Weights of a small sound classifier: trained on read English sentences (LibriTTS-R).
Rows from block 10, named by matrix and row number. Each number is 200 + 30 x the weight over its row's rms, rounded and kept within 0 to 999. All counts start at 0. After the name is the row's rms in percent of the matrix's.
# proj: attention output (model.blocks.10.attn.proj.weight, 256x256), inputs 86-171
proj.98,108,213,203,189,174,179,223,193,189,128,157,184,220,143,231,189,167,165,205,194,158,207,189,233,234,218,212,139,195,177,177,177,163,179,234,177,175,221,154,205,173,184,143,191,144,194,161,201,242,206,186,197,198,240,238,211,269,233,201,174,171,234,198,197,198,218,181,218,218,197,160,196,211,169,211,186,231,226,145,193,196,215,140,207,228,200,204
proj.99,071,174,193,171,166,193,171,170,237,272,216,187,205,245,175,244,158,180,237,245,232,202,189,196,192,189,184,187,169,215,251,226,260,241,208,210,217,157,211,193,188,259,191,209,191,168,157,151,249,177,212,213,241,216,197,185,225,243,187,217,194,202,115,204,213,196,231,148,221,184,184,196,193,184,206,127,194,194,227,236,178,172,233,230,240,254,239
proj.100,104,162,210,201,218,207,188,192,255,265,216,187,223,210,212,167,201,169,175,150,169,206,197,234,181,215,227,224,201,173,235,193,220,208,203,218,165,190,202,239,204,280,209,165,232,157,214,137,182,219,232,191,195,181,233,196,169,187,242,214,187,190,172,204,228,215,234,151,175,135,220,218,187,265,202,274,175,195,205,208,201,173,209,207,217,195,217
proj.101,119,268,204,206,179,178,250,247,250,240,205,172,219,210,161,216,206,226,225,199,226,163,182,193,205,191,292,197,207,173,259,214,253,209,172,230,226,251,155,221,140,285,178,224,155,195,234,191,192,211,194,207,208,182,180,135,230,172,204,213,210,215,219,172,213,222,245,173,199,259,230,162,220,174,190,224,206,179,185,228,226,182,231,217,203,185,166
proj.102,112,199,192,177,244,136,245,163,183,140,152,164,256,126,237,250,181,205,222,185,216,196,207,195,215,211,192,175,217,175,156,202,215,183,234,137,207,202,114,200,225,184,183,181,201,208,200,228,211,206,184,201,249,186,182,202,180,216,133,210,223,156,226,206,193,205,140,205,219,219,251,199,173,221,154,158,176,186,255,130,207,207,204,216,178,220,162
proj.103,093,234,178,190,166,197,250,191,170,219,208,159,239,179,198,259,155,212,219,245,194,220,181,231,210,205,202,198,194,140,192,199,175,149,196,202,186,193,181,205,179,202,142,194,212,236,242,176,200,193,155,257,189,169,161,221,209,174,232,223,229,223,221,178,200,220,246,185,199,223,186,163,206,221,227,157,271,196,199,198,208,232,209,222,226,154,176
proj.104,105,229,168,181,258,132,210,157,168,148,184,176,230,152,192,204,161,203,249,176,232,211,210,180,200,172,224,163,177,205,172,218,244,190,204,215,200,211,192,214,213,156,173,192,218,183,202,176,151,218,228,155,237,177,233,210,167,145,212,194,158,124,240,241,197,174,167,141,218,203,200,242,227,218,192,192,164,169,204,174,220,154,207,265,214,222,174
proj.105,091,171,168,162,216,196,199,152,150,167,223,187,221,179,214,214,228,151,242,177,223,200,205,211,162,247,174,222,161,191,226,206,225,222,229,182,190,184,221,198,255,153,211,215,213,216,197,235,157,198,144,203,229,218,180,241,214,263,201,226,245,215,277,213,199,164,110,183,218,233,140,178,164,195,174,173,220,175,173,184,128,167,199,198,167,261,206
proj.106,089,150,236,225,196,231,166,155,186,245,248,228,206,221,241,189,250,187,206,160,208,203,193,181,226,257,189,175,215,255,215,153,220,216,229,217,178,204,206,229,220,253,231,190,173,170,211,198,185,158,214,216,182,213,207,178,204,200,235,172,200,182,199,178,238,182,235,185,180,223,174,200,203,179,250,232,189,206,172,241,225,233,224,237,254,236,239
proj.107,098,190,164,217,180,227,161,171,208,201,236,226,186,223,194,159,232,208,194,192,193,177,209,208,167,197,193,257,189,220,200,238,162,229,205,217,244,189,245,222,204,200,246,193,208,185,152,202,173,188,203,213,172,245,151,234,155,194,182,191,190,229,222,202,157,228,237,221,212,220,174,211,237,184,235,188,208,173,170,170,233,219,147,172,213,218,214
proj.108,086,172,174,188,170,198,192,181,173,121,163,226,202,166,227,207,191,210,186,222,202,206,207,226,214,227,224,147,172,221,158,206,228,197,197,170,186,270,213,188,197,170,203,223,205,171,190,249,210,211,212,233,231,235,190,190,208,234,170,183,232,200,219,205,166,189,103,226,228,170,188,232,200,166,187,212,206,157,176,194,218,183,213,179,157,232,211
proj.109,085,197,210,180,233,183,191,247,213,207,218,208,232,168,195,202,204,190,201,204,183,202,192,189,185,161,224,157,195,200,212,209,247,198,199,189,228,194,194,222,196,210,199,238,140,266,189,179,234,170,174,232,169,203,171,183,242,180,192,206,190,202,166,205,219,213,222,151,206,222,295,173,176,213,180,187,203,223,179,198,251,291,199,211,221,176,174
proj.110,098,154,204,196,210,208,167,172,137,124,186,194,223,185,178,169,211,166,200,178,187,224,217,218,189,216,181,164,193,189,129,204,205,195,237,141,184,181,180,162,195,138,229,233,174,179,183,293,223,190,216,212,210,239,204,223,243,237,153,206,204,198,203,188,190,167,118,238,280,192,225,215,161,227,167,163,213,211,193,185,191,204,161,227,205,195,199
proj.111,110,203,158,206,156,229,186,218,173,209,136,245,149,204,227,220,170,218,261,251,201,188,254,191,224,135,153,236,187,221,197,268,135,200,157,169,237,195,262,183,180,145,165,206,221,181,188,191,144,182,222,161,227,203,178,202,192,257,201,218,245,186,241,257,182,211,175,176,251,212,156,238,202,179,150,165,176,170,199,174,193,161,172,203,165,252,202
proj.112,094,183,191,222,178,228,155,196,220,238,221,215,144,228,162,202,221,180,185,208,232,192,221,192,188,216,152,222,180,252,199,202,172,213,196,168,211,198,189,252,202,208,207,186,235,188,163,223,171,202,188,185,189,189,174,246,227,233,211,181,194,164,215,206,208,220,180,180,229,235,181,162,159,216,176,186,233,200,188,210,164,153,199,224,170,211,223
proj.113,087,192,244,227,190,196,179,215,198,219,181,191,210,160,203,170,207,162,174,195,165,271,216,244,178,238,211,196,230,186,214,163,199,245,191,174,134,246,167,209,174,187,174,220,160,179,214,224,184,224,205,176,178,165,223,180,224,184,249,203,242,205,208,220,185,169,213,191,176,158,206,166,216,199,179,180,205,209,244,223,207,194,213,230,176,208,192
proj.114,104,150,221,226,261,194,153,149,228,189,253,236,185,233,191,190,219,180,164,161,167,238,216,194,176,237,184,189,205,197,200,176,228,213,223,200,175,177,240,225,213,187,262,179,227,142,182,188,193,220,259,144,180,239,203,174,222,199,199,152,189,213,181,224,194,237,213,204,215,213,183,249,227,177,219,232,172,181,142,201,207,141,181,248,242,206,236
proj.115,113,207,195,160,235,150,239,159,200,151,212,157,250,194,203,158,201,218,182,155,211,172,193,184,244,220,215,191,200,201,180,151,255,194,170,178,169,257,170,223,206,242,191,209,162,206,219,237,236,203,181,237,148,197,178,181,187,158,208,237,141,220,192,173,207,246,169,193,140,184,178,163,247,220,226,199,265,236,151,208,219,192,241,164,182,204,190
proj.116,114,233,190,145,197,139,238,213,162,157,164,160,242,174,227,244,221,227,235,191,257,191,170,214,235,213,205,187,179,209,217,184,198,183,215,166,178,215,187,186,207,205,134,215,184,236,183,216,203,194,148,249,200,203,185,151,177,207,176,201,275,228,255,206,218,163,184,253,189,240,170,156,166,182,199,140,215,191,300,202,222,205,196,212,174,178,195
proj.117,149,225,199,152,230,141,232,168,175,152,187,158,248,172,209,219,195,177,212,210,225,239,200,197,224,203,223,147,218,202,180,147,248,166,198,153,181,218,159,186,206,235,192,223,151,196,237,248,255,205,221,307,169,218,189,128,203,184,178,223,199,245,186,174,160,142,190,304,166,173,196,156,232,153,236,145,228,233,218,170,260,247,246,176,152,173,185
proj.118,117,221,179,195,127,266,187,261,230,229,182,225,150,218,203,212,230,209,234,266,188,163,219,205,245,182,209,238,228,278,220,229,145,232,187,202,216,181,227,179,223,221,185,216,204,197,203,191,188,227,216,216,209,165,234,171,137,169,195,201,179,193,188,209,191,173,240,225,164,152,233,185,198,233,189,209,158,230,206,185,211,211,218,197,182,197,175
proj.119,084,208,218,216,208,252,205,221,276,274,219,227,182,237,161,233,179,185,213,208,190,200,198,175,203,186,218,235,206,196,218,228,235,176,200,254,234,223,151,213,196,309,217,241,195,195,201,104,217,201,224,193,177,212,186,217,186,182,225,187,179,217,178,173,229,234,298,144,161,180,188,194,203,236,174,253,237,227,214,239,200,230,226,189,189,163,186
proj.120,096,184,225,197,200,151,194,161,189,179,219,204,211,165,259,261,209,135,199,234,191,275,185,231,200,203,185,166,233,157,169,166,202,209,208,171,160,172,192,193,241,155,217,221,205,200,273,161,241,220,234,252,145,166,196,125,213,170,209,222,148,208,211,175,140,217,197,185,168,146,225,156,228,250,217,246,219,248,214,204,251,246,230,198,166,201,204
proj.121,086,239,229,195,175,211,259,221,190,175,126,244,181,159,212,194,203,240,236,206,194,172,168,202,213,154,223,190,186,162,167,254,156,207,153,191,220,275,177,188,176,153,195,188,215,215,185,210,179,175,208,131,255,191,211,231,182,223,112,159,248,186,239,180,211,170,149,223,246,168,244,262,165,198,134,144,208,231,221,194,135,139,144,201,164,230,189
proj.122,118,206,196,209,219,201,194,215,272,251,241,170,207,238,159,176,179,192,160,153,225,197,181,175,171,197,270,220,228,168,259,193,231,192,201,261,208,205,186,267,218,329,232,169,197,214,184,127,229,209,208,179,180,184,188,209,201,182,254,199,155,211,201,211,207,198,288,152,157,179,195,200,209,220,200,236,199,213,192,214,218,214,221,193,207,168,189
proj.123,102,171,197,193,185,242,127,178,213,222,225,282,162,212,204,195,179,168,162,169,194,195,187,197,175,223,226,208,218,258,165,196,213,210,203,202,243,213,300,196,187,189,243,167,219,197,157,191,234,212,224,189,190,198,231,241,207,175,165,190,156,222,208,194,224,190,185,236,230,144,209,196,203,204,221,182,185,209,203,207,226,240,217,206,204,211,220
proj.124,089,192,161,198,198,142,196,238,191,125,189,181,208,152,213,188,216,241,218,202,198,227,158,226,222,186,193,175,225,224,246,183,245,204,208,164,187,171,186,191,164,180,195,171,211,274,195,198,202,232,225,198,204,143,233,226,183,199,189,208,170,156,186,188,227,176,217,185,226,179,248,220,189,225,156,218,185,167,217,188,180,233,207,216,170,163,208
proj.125,096,231,134,157,166,198,248,227,217,240,185,145,216,204,179,234,222,265,246,209,255,179,148,231,241,113,220,194,165,212,274,283,206,210,180,177,228,202,223,186,176,192,162,194,194,201,221,211,181,172,184,167,237,202,150,201,245,229,209,188,236,174,221,194,180,174,206,176,251,221,159,198,191,203,220,147,193,201,190,183,204,169,245,185,224,226,214
proj.126,086,218,202,204,178,208,143,219,205,217,208,179,173,200,179,211,236,220,212,201,170,210,179,184,166,164,208,232,177,185,237,225,161,212,212,200,154,189,209,206,237,200,200,178,180,212,227,218,207,177,171,228,123,219,196,175,225,185,264,181,216,215,262,171,240,243,225,226,144,217,82,186,219,178,254,191,288,186,213,174,234,229,226,190,193,210,173
proj.127,094,219,267,187,184,171,172,210,181,174,186,168,174,183,195,236,217,205,213,246,202,223,189,227,202,157,207,191,173,225,194,229,184,216,204,139,215,213,198,144,191,160,202,216,156,185,219,178,187,164,193,205,214,258,162,135,215,214,172,235,196,235,210,151,165,163,191,211,180,201,193,185,150,205,227,180,258,233,192,137,234,206,263,208,196,187,175
proj.128,197,223,192,154,251,124,227,154,196,156,203,174,256,178,207,173,168,185,199,159,217,220,190,191,218,240,234,125,176,205,178,167,278,178,196,152,183,229,156,206,198,228,185,193,133,195,264,217,269,204,226,269,152,228,191,140,195,161,208,232,191,209,167,182,173,197,212,219,150,201,202,157,233,200,259,202,207,266,171,193,255,232,294,182,179,174,197
proj.129,087,188,181,202,208,169,193,236,185,110,173,151,199,154,197,229,157,213,200,153,228,238,189,201,196,137,228,210,180,175,201,192,233,231,202,149,176,226,165,210,199,208,137,183,191,211,223,272,185,220,182,238,170,219,170,208,219,234,129,184,207,232,156,167,186,217,98,299,203,171,159,195,213,127,178,207,168,219,227,165,172,206,224,175,153,152,234
proj.130,124,211,180,201,137,192,203,270,223,239,241,213,148,225,200,188,238,221,201,208,237,175,180,221,233,160,208,243,215,244,253,223,168,256,174,226,204,235,245,228,185,196,183,202,167,201,179,201,258,183,159,216,151,188,181,136,203,193,204,192,186,227,195,206,170,200,223,241,155,176,202,163,207,167,214,225,217,214,223,187,234,234,196,183,175,133,169
proj.131,101,247,211,186,166,201,222,205,168,142,145,202,190,160,227,252,203,201,235,257,202,211,194,207,234,171,162,216,216,253,170,181,139,213,204,145,181,197,191,178,220,150,163,189,187,223,168,234,254,192,170,227,215,251,204,179,172,194,180,239,216,215,175,176,181,235,151,247,245,204,225,193,173,180,267,183,222,197,160,199,218,211,162,157,185,179,150
proj.132,116,210,200,260,145,250,190,181,192,213,180,225,151,247,199,220,186,163,182,219,171,196,218,177,193,217,175,214,218,235,169,224,128,236,203,241,215,202,239,185,259,187,196,163,225,188,201,181,173,229,210,144,215,190,220,208,181,250,205,180,194,178,236,229,221,220,170,165,247,188,164,268,185,218,201,187,200,197,163,200,135,122,151,233,192,285,240
proj.133,122,207,206,232,221,282,162,196,190,200,235,258,151,240,197,181,159,181,178,241,163,194,243,139,122,238,198,213,255,184,169,251,172,239,196,231,260,177,228,205,237,156,264,177,233,183,152,179,160,257,247,120,264,163,225,256,180,198,192,178,181,167,187,219,233,184,214,177,254,178,224,296,166,226,107,243,142,167,189,186,172,152,138,229,206,238,189
proj.134,074,169,221,229,151,213,219,226,171,206,180,225,179,183,186,178,255,174,224,266,200,179,189,219,228,221,189,164,209,206,171,161,206,185,196,204,198,182,216,198,172,165,192,212,159,173,179,155,202,206,258,221,214,218,190,162,232,221,198,179,204,227,161,172,195,208,200,184,218,162,209,228,195,181,206,229,186,167,210,201,213,215,236,220,181,234,181
proj.135,092,181,204,229,221,223,209,217,256,278,237,203,186,261,175,211,200,182,174,189,178,185,181,185,172,201,214,182,196,176,246,163,199,218,204,262,176,193,171,256,224,307,228,182,202,181,208,157,188,208,250,172,207,170,204,198,179,184,217,154,219,179,190,200,215,231,297,175,168,229,212,226,193,215,209,281,150,240,177,228,170,185,222,198,238,195,240
proj.136,090,163,195,153,203,200,159,211,180,224,244,194,172,183,174,174,229,242,246,185,210,188,212,235,218,147,196,211,154,216,250,241,227,166,166,206,216,180,233,207,193,196,201,214,203,171,174,220,162,233,219,208,176,235,213,206,223,192,218,152,217,205,190,248,226,193,197,184,195,210,185,211,203,137,229,173,184,217,208,187,192,206,215,197,207,195,201
proj.137,088,199,179,218,227,171,237,155,105,167,183,197,220,205,269,240,201,159,213,209,182,208,232,192,193,180,174,185,207,167,123,213,177,242,213,158,213,180,207,199,229,126,210,167,251,199,187,234,214,238,160,226,181,171,234,208,193,209,150,218,180,188,231,189,174,175,171,247,215,163,206,189,205,223,196,182,230,154,249,186,175,235,197,195,228,213,213
proj.138,141,238,185,173,226,184,243,191,202,159,177,168,240,176,230,225,191,237,207,222,206,215,194,196,237,199,228,185,214,171,190,177,222,178,170,184,152,204,131,160,232,227,176,210,187,226,249,220,198,201,182,217,200,178,160,153,174,164,181,214,204,176,187,212,151,191,196,190,170,223,191,180,206,190,217,173,219,162,212,188,219,216,201,201,198,171,175
proj.139,090,194,208,190,267,214,156,203,260,252,242,211,208,224,176,211,180,229,199,167,215,213,187,182,185,213,234,249,217,182,273,172,253,165,212,256,229,182,207,223,202,277,229,213,148,201,204,188,205,210,206,244,179,218,177,142,226,168,260,222,171,278,188,215,189,198,275,231,151,196,147,162,247,165,221,201,222,227,228,210,248,278,234,214,175,121,184
proj.140,105,156,218,202,212,194,161,191,218,184,236,204,193,210,199,208,221,185,198,200,179,197,214,173,164,221,171,219,199,181,196,199,185,177,212,192,217,160,238,251,191,197,248,205,240,217,166,176,143,209,198,186,295,212,202,264,213,238,159,195,209,157,208,208,218,157,182,152,251,193,221,226,143,229,151,198,125,195,237,192,173,167,131,220,175,261,229
proj.141,102,169,227,206,211,161,246,164,198,191,208,196,238,177,204,209,188,179,202,184,208,169,187,196,204,176,151,207,191,159,189,213,208,171,227,165,188,163,200,220,249,216,209,199,182,188,198,170,206,203,213,219,181,218,165,203,214,200,170,197,229,232,198,166,213,220,178,214,163,212,213,188,186,172,207,161,240,231,190,198,201,216,261,197,195,235,225
proj.142,081,192,227,157,178,249,225,232,274,285,179,210,139,211,166,203,200,272,196,232,222,182,193,203,235,202,201,205,186,175,239,258,139,157,174,251,180,195,212,167,225,221,205,205,203,177,194,159,170,207,212,164,223,166,193,174,182,168,243,190,203,188,265,236,180,181,228,151,164,189,233,160,173,207,178,229,177,221,217,203,146,184,185,192,224,228,181
proj.143,083,190,195,244,199,224,169,222,232,288,203,175,210,206,221,243,173,215,173,196,181,193,173,178,196,215,222,222,233,189,252,162,178,195,190,236,191,216,211,202,207,244,216,202,235,211,214,163,220,182,254,185,151,186,216,198,167,185,219,225,171,200,229,195,252,218,276,180,143,230,246,192,233,264,181,246,227,221,162,253,205,200,230,158,174,185,181
proj.144,111,156,234,240,184,214,186,177,150,165,179,231,203,164,228,213,228,180,174,185,120,233,204,199,189,256,162,172,197,190,168,159,175,188,226,208,190,186,194,183,186,152,221,207,221,189,208,208,183,210,217,203,179,194,189,194,170,206,217,227,162,167,227,230,174,199,165,194,196,195,161,183,228,227,215,234,224,215,224,207,213,187,209,201,198,187,184
proj.145,087,198,187,195,247,182,229,166,140,109,190,203,236,209,255,247,181,210,212,212,181,213,216,175,216,187,169,184,188,206,128,211,215,192,189,160,210,155,193,183,197,141,170,216,214,184,201,236,196,209,194,142,229,197,229,238,176,212,159,209,211,192,240,190,172,222,111,220,216,225,165,197,206,220,163,183,213,176,213,217,168,182,196,230,197,237,216
proj.146,105,167,180,214,189,263,122,214,201,265,224,213,111,261,223,152,201,201,183,208,189,209,207,178,157,252,150,282,180,237,154,233,151,199,207,213,181,198,252,193,213,184,263,206,205,190,148,188,163,188,192,173,216,197,209,205,204,228,209,209,188,183,208,207,224,203,194,179,255,226,186,209,230,207,203,200,204,171,222,205,171,182,145,200,201,247,191
proj.147,107,246,187,135,166,229,223,222,162,164,162,239,162,173,244,247,195,217,216,269,254,188,184,211,278,168,205,218,208,252,151,227,167,225,181,157,188,224,219,160,241,167,175,253,182,201,224,235,200,206,165,240,227,214,166,188,238,211,193,244,203,185,222,179,176,201,192,182,201,236,155,150,199,203,198,120,216,215,208,185,195,244,205,232,209,198,195
proj.148,109,181,166,172,198,214,189,179,143,190,175,231,187,173,250,180,247,199,246,236,206,219,195,228,186,216,163,194,170,229,164,180,163,206,210,182,193,205,197,174,184,103,224,207,200,223,161,272,174,176,167,215,199,225,210,185,228,221,159,212,259,211,204,203,153,183,126,234,245,222,155,187,183,172,214,153,231,164,182,183,220,203,172,173,203,224,201
proj.149,105,123,247,258,218,213,158,205,173,192,254,234,224,170,233,180,214,145,156,140,138,205,221,206,187,229,196,194,202,174,179,173,233,189,263,198,177,189,177,228,228,191,248,192,186,187,229,208,242,177,204,238,155,224,251,140,157,210,229,180,205,237,210,196,224,179,209,235,112,169,187,162,208,180,203,225,237,241,214,207,204,220,258,194,203,191,199
proj.150,109,121,214,226,230,201,164,180,225,246,244,197,207,220,151,199,195,192,187,143,217,191,202,194,151,177,187,226,206,146,267,218,223,186,232,225,198,158,195,270,203,225,234,188,212,210,183,184,155,211,153,157,212,165,206,234,214,222,256,182,196,185,246,237,239,231,228,178,209,263,192,202,165,191,155,176,188,176,215,234,158,189,214,211,232,230,200
proj.151,103,229,197,167,179,212,188,211,214,206,200,171,171,186,163,191,209,266,194,265,244,188,168,210,211,170,175,257,169,228,217,219,155,236,178,213,203,204,220,180,213,254,200,219,197,251,193,234,242,196,174,232,169,209,194,216,177,191,186,201,213,219,206,201,196,149,210,307,174,191,194,173,212,160,209,160,232,210,252,195,246,258,175,187,163,155,198
proj.152,115,237,187,173,200,170,239,186,165,142,195,188,216,196,208,278,160,198,201,211,214,242,218,177,195,184,201,182,251,207,209,197,212,167,223,154,203,193,178,205,240,205,190,202,165,179,205,234,287,191,204,245,180,251,218,188,227,169,171,237,182,220,144,159,157,205,193,258,214,188,145,185,225,136,206,184,206,160,166,179,241,238,241,221,207,150,195
proj.153,112,218,211,213,195,215,164,256,251,250,224,230,214,234,166,150,202,188,189,171,188,161,192,203,194,227,248,227,212,167,256,169,207,227,186,234,180,231,200,200,151,243,204,213,207,186,211,171,235,209,195,195,126,214,218,154,199,224,255,183,175,253,170,227,232,224,244,192,165,147,182,230,204,202,228,263,201,229,169,202,241,234,181,189,216,159,196
proj.154,101,283,166,150,181,184,231,232,171,135,169,96,196,162,208,236,207,247,217,196,264,169,189,180,255,189,230,146,199,189,179,171,208,145,160,163,245,255,157,198,165,183,142,193,170,237,246,216,178,203,154,150,158,192,202,197,192,189,209,219,219,180,206,197,221,222,192,186,163,240,178,164,193,171,243,187,245,188,177,201,253,230,234,186,184,172,142
proj.155,090,173,174,209,255,221,126,239,281,226,271,191,176,239,166,120,218,233,218,119,168,261,208,202,172,196,220,243,178,179,254,144,239,186,201,255,144,205,219,247,165,247,204,180,190,221,226,178,198,243,234,192,149,185,174,150,188,201,223,160,211,217,215,208,228,204,208,186,212,169,186,185,210,201,185,254,165,230,220,237,204,192,179,183,235,155,230
proj.156,096,197,154,147,218,209,182,157,157,168,171,213,201,190,226,192,193,214,204,227,240,204,189,216,204,159,177,185,178,235,159,222,165,152,167,170,212,180,216,196,179,165,212,198,162,157,220,205,253,179,181,237,194,241,224,160,232,173,226,202,207,207,202,224,216,209,151,200,223,175,194,171,181,194,206,151,190,239,204,189,245,237,217,214,200,178,188
proj.157,084,242,184,182,163,177,246,163,159,177,156,188,200,234,225,242,278,235,222,237,269,170,183,234,267,179,186,214,161,169,157,204,165,195,174,152,193,228,181,170,193,179,194,199,238,174,233,214,199,192,182,245,154,177,160,163,189,201,194,228,247,175,251,216,150,211,189,243,186,232,172,163,224,166,234,135,236,189,236,222,187,207,201,162,181,212,216
proj.158,085,204,178,202,261,162,201,194,197,174,241,150,228,177,177,112,175,196,205,154,210,213,210,175,192,185,220,197,178,162,186,231,245,131,196,226,222,192,177,240,183,228,222,190,238,193,160,214,153,213,230,157,254,166,211,289,204,236,159,150,225,139,214,203,247,165,168,211,223,200,275,264,141,273,146,191,148,199,183,210,114,159,164,216,206,228,251
proj.159,089,264,201,177,170,181,258,197,193,189,187,156,250,164,177,201,227,192,260,213,246,152,204,229,231,185,239,219,209,194,158,185,161,176,150,199,215,226,162,211,215,185,141,217,215,237,212,199,178,173,126,187,198,227,170,185,222,229,195,177,231,206,201,190,198,205,157,211,229,258,153,167,191,163,206,195,252,186,223,219,205,190,167,199,169,191,197
proj.160,110,241,230,216,213,173,214,166,169,149,192,212,247,175,231,208,181,164,199,183,170,201,200,180,214,247,193,167,218,200,142,135,221,223,233,181,236,199,179,216,177,213,158,207,182,185,196,190,240,174,184,203,164,157,222,193,190,158,222,193,147,231,189,170,224,203,224,207,185,198,192,195,226,199,224,252,224,218,179,216,240,213,216,205,213,186,186
proj.161,109,233,201,184,139,148,247,201,158,162,142,212,209,168,256,226,218,225,188,238,224,185,192,219,233,178,170,182,162,192,176,209,166,210,188,196,198,185,188,171,197,186,164,252,201,242,161,251,200,174,158,219,224,216,200,209,229,220,164,229,251,207,268,178,193,196,132,213,233,225,221,144,143,188,220,154,211,196,253,224,204,187,189,189,140,211,226
proj.162,084,223,214,161,159,212,230,179,248,286,245,206,285,224,210,178,220,251,223,187,208,161,227,173,201,192,215,216,206,240,221,222,224,216,228,260,244,132,183,244,235,279,250,169,202,145,204,171,170,208,191,177,187,208,171,243,223,175,251,189,206,187,253,172,239,197,213,151,192,242,196,237,193,206,210,206,180,220,174,203,158,156,219,201,219,216,211
proj.163,094,214,192,218,168,206,201,151,205,181,241,229,233,207,229,162,174,176,205,199,198,212,200,187,173,242,158,178,251,176,132,165,169,179,205,249,210,176,219,194,212,170,233,175,246,242,210,194,209,202,215,163,237,148,197,235,185,191,177,183,183,201,266,221,223,181,164,187,235,215,272,197,185,253,160,190,156,127,229,196,186,198,143,228,201,184,156
proj.164,078,227,229,169,167,206,209,254,225,244,158,211,206,166,225,240,180,236,191,223,189,233,190,176,226,208,177,220,213,218,218,197,163,238,201,197,246,236,215,182,205,203,168,191,226,190,159,230,218,190,211,213,205,202,188,228,171,165,196,191,213,184,229,214,216,206,199,183,211,152,228,232,179,225,192,185,184,194,231,176,224,177,212,166,138,246,194
proj.165,088,157,173,171,220,234,157,190,249,241,287,232,242,269,155,172,237,158,185,111,212,199,202,166,171,207,226,187,199,240,234,177,271,210,227,257,208,200,184,286,199,260,230,168,197,197,227,228,219,222,226,213,188,211,176,231,181,180,223,227,149,204,161,231,194,211,257,210,184,207,190,192,236,188,239,244,203,227,170,195,215,209,224,163,228,176,192
proj.166,144,223,181,181,238,167,218,165,173,123,200,174,269,177,228,211,177,212,200,185,221,214,175,177,208,229,246,111,170,205,164,180,284,186,176,167,189,259,196,208,196,205,161,198,124,197,226,211,245,193,210,277,157,240,160,157,194,182,201,224,169,201,148,179,156,210,209,232,176,178,196,157,245,210,242,207,231,254,194,194,242,216,241,181,188,146,178
proj.167,097,176,193,198,239,211,194,164,159,162,175,209,144,175,243,258,158,198,181,184,185,238,211,224,170,215,132,242,184,225,201,190,180,227,217,177,213,150,256,206,226,155,222,205,240,196,159,239,151,171,175,226,210,176,155,245,212,255,113,212,253,241,243,193,201,182,150,258,213,212,181,194,161,167,169,164,199,181,256,210,142,195,173,183,193,229,229
proj.168,088,209,141,190,204,184,232,180,138,109,190,182,222,176,216,239,233,195,246,202,254,215,177,210,200,157,217,185,222,127,183,205,205,200,177,106,211,145,153,159,193,112,214,236,192,201,230,242,211,192,145,219,198,230,183,199,247,187,161,237,215,187,212,193,149,178,100,231,199,208,160,173,231,192,188,157,238,171,227,198,209,208,178,188,183,226,165
proj.169,102,213,177,171,189,174,234,167,164,148,125,175,223,186,174,202,187,201,208,229,194,180,202,187,201,155,210,191,186,226,173,218,190,186,185,170,219,172,157,167,174,188,183,216,228,194,209,241,163,218,195,153,262,178,214,260,225,218,143,182,245,175,261,198,198,144,150,195,247,226,255,254,176,217,151,143,195,159,244,162,142,141,167,236,221,276,197
proj.170,124,217,208,195,185,206,196,240,239,201,228,181,173,231,162,206,208,256,215,235,230,190,195,214,221,175,215,208,218,203,233,225,203,208,167,223,216,242,203,186,175,241,196,180,199,184,212,213,160,219,203,151,220,220,216,230,170,176,176,173,215,193,163,202,208,218,206,192,194,199,217,228,177,183,196,241,197,199,153,214,176,195,173,207,232,213,167
proj.171,099,194,181,210,195,226,152,243,260,284,211,191,155,223,159,150,198,209,217,230,189,175,184,211,177,184,198,239,202,192,280,260,190,214,199,273,236,221,240,205,161,230,196,196,191,196,187,159,168,156,185,162,198,187,186,218,230,240,220,219,207,193,201,229,187,199,216,180,177,184,142,201,180,184,193,216,249,176,197,219,188,172,176,196,193,199,212
proj.172,084,224,205,157,209,180,233,221,213,174,161,198,197,205,195,237,197,206,217,196,173,205,161,181,222,205,221,203,176,209,163,259,204,193,193,106,190,198,158,180,178,181,173,243,167,179,202,224,207,185,264,271,159,242,207,159,233,202,170,203,247,195,144,144,205,172,184,226,207,165,225,178,240,197,205,208,249,234,194,187,246,193,252,168,174,176,207
proj.173,108,224,232,229,181,211,198,200,171,171,184,167,221,186,192,190,176,179,155,218,175,212,165,166,211,199,219,221,224,155,206,214,195,174,174,198,217,195,174,230,189,214,207,250,204,226,193,211,212,138,180,156,253,166,208,206,210,218,175,169,226,169,253,168,223,169,173,160,242,236,245,207,149,194,189,197,226,154,218,209,187,160,150,196,228,201,165
proj.174,103,138,218,218,205,267,158,226,219,246,237,240,192,246,186,165,197,197,180,204,161,210,217,192,197,211,175,235,254,211,189,198,188,180,233,252,206,143,209,219,259,241,284,219,184,202,176,212,218,237,161,220,191,212,183,202,267,169,178,168,243,237,209,206,242,177,182,229,211,213,189,196,183,139,198,224,213,175,197,159,215,196,189,228,212,218,183
proj.175,110,171,208,247,204,230,198,192,195,202,178,208,186,236,192,220,206,262,215,228,183,168,194,203,174,219,197,240,189,215,193,203,162,193,208,202,215,189,215,167,203,175,238,224,189,173,148,247,245,189,218,170,212,222,183,230,170,209,127,211,170,184,183,204,170,194,173,250,267,155,265,209,199,186,200,157,204,205,218,154,214,206,173,148,172,226,196
proj.176,085,197,196,164,166,215,270,242,200,174,209,187,197,216,198,248,216,175,232,227,243,209,198,173,263,213,215,213,208,252,182,219,170,213,166,193,223,243,195,188,225,150,177,219,199,196,203,184,171,168,178,223,174,153,171,161,208,192,242,234,169,229,190,192,160,240,226,220,160,177,146,186,190,186,250,193,208,157,204,222,257,192,224,196,212,146,214
proj.177,099,187,195,171,253,184,216,227,240,201,225,133,215,210,216,182,179,228,180,177,204,196,177,182,201,187,269,183,177,209,218,193,258,129,174,182,191,236,169,204,175,266,188,230,180,216,195,201,226,214,209,217,222,221,205,195,208,185,178,218,200,226,188,192,210,171,221,218,183,210,256,186,192,191,171,205,211,190,197,195,235,235,209,211,181,177,157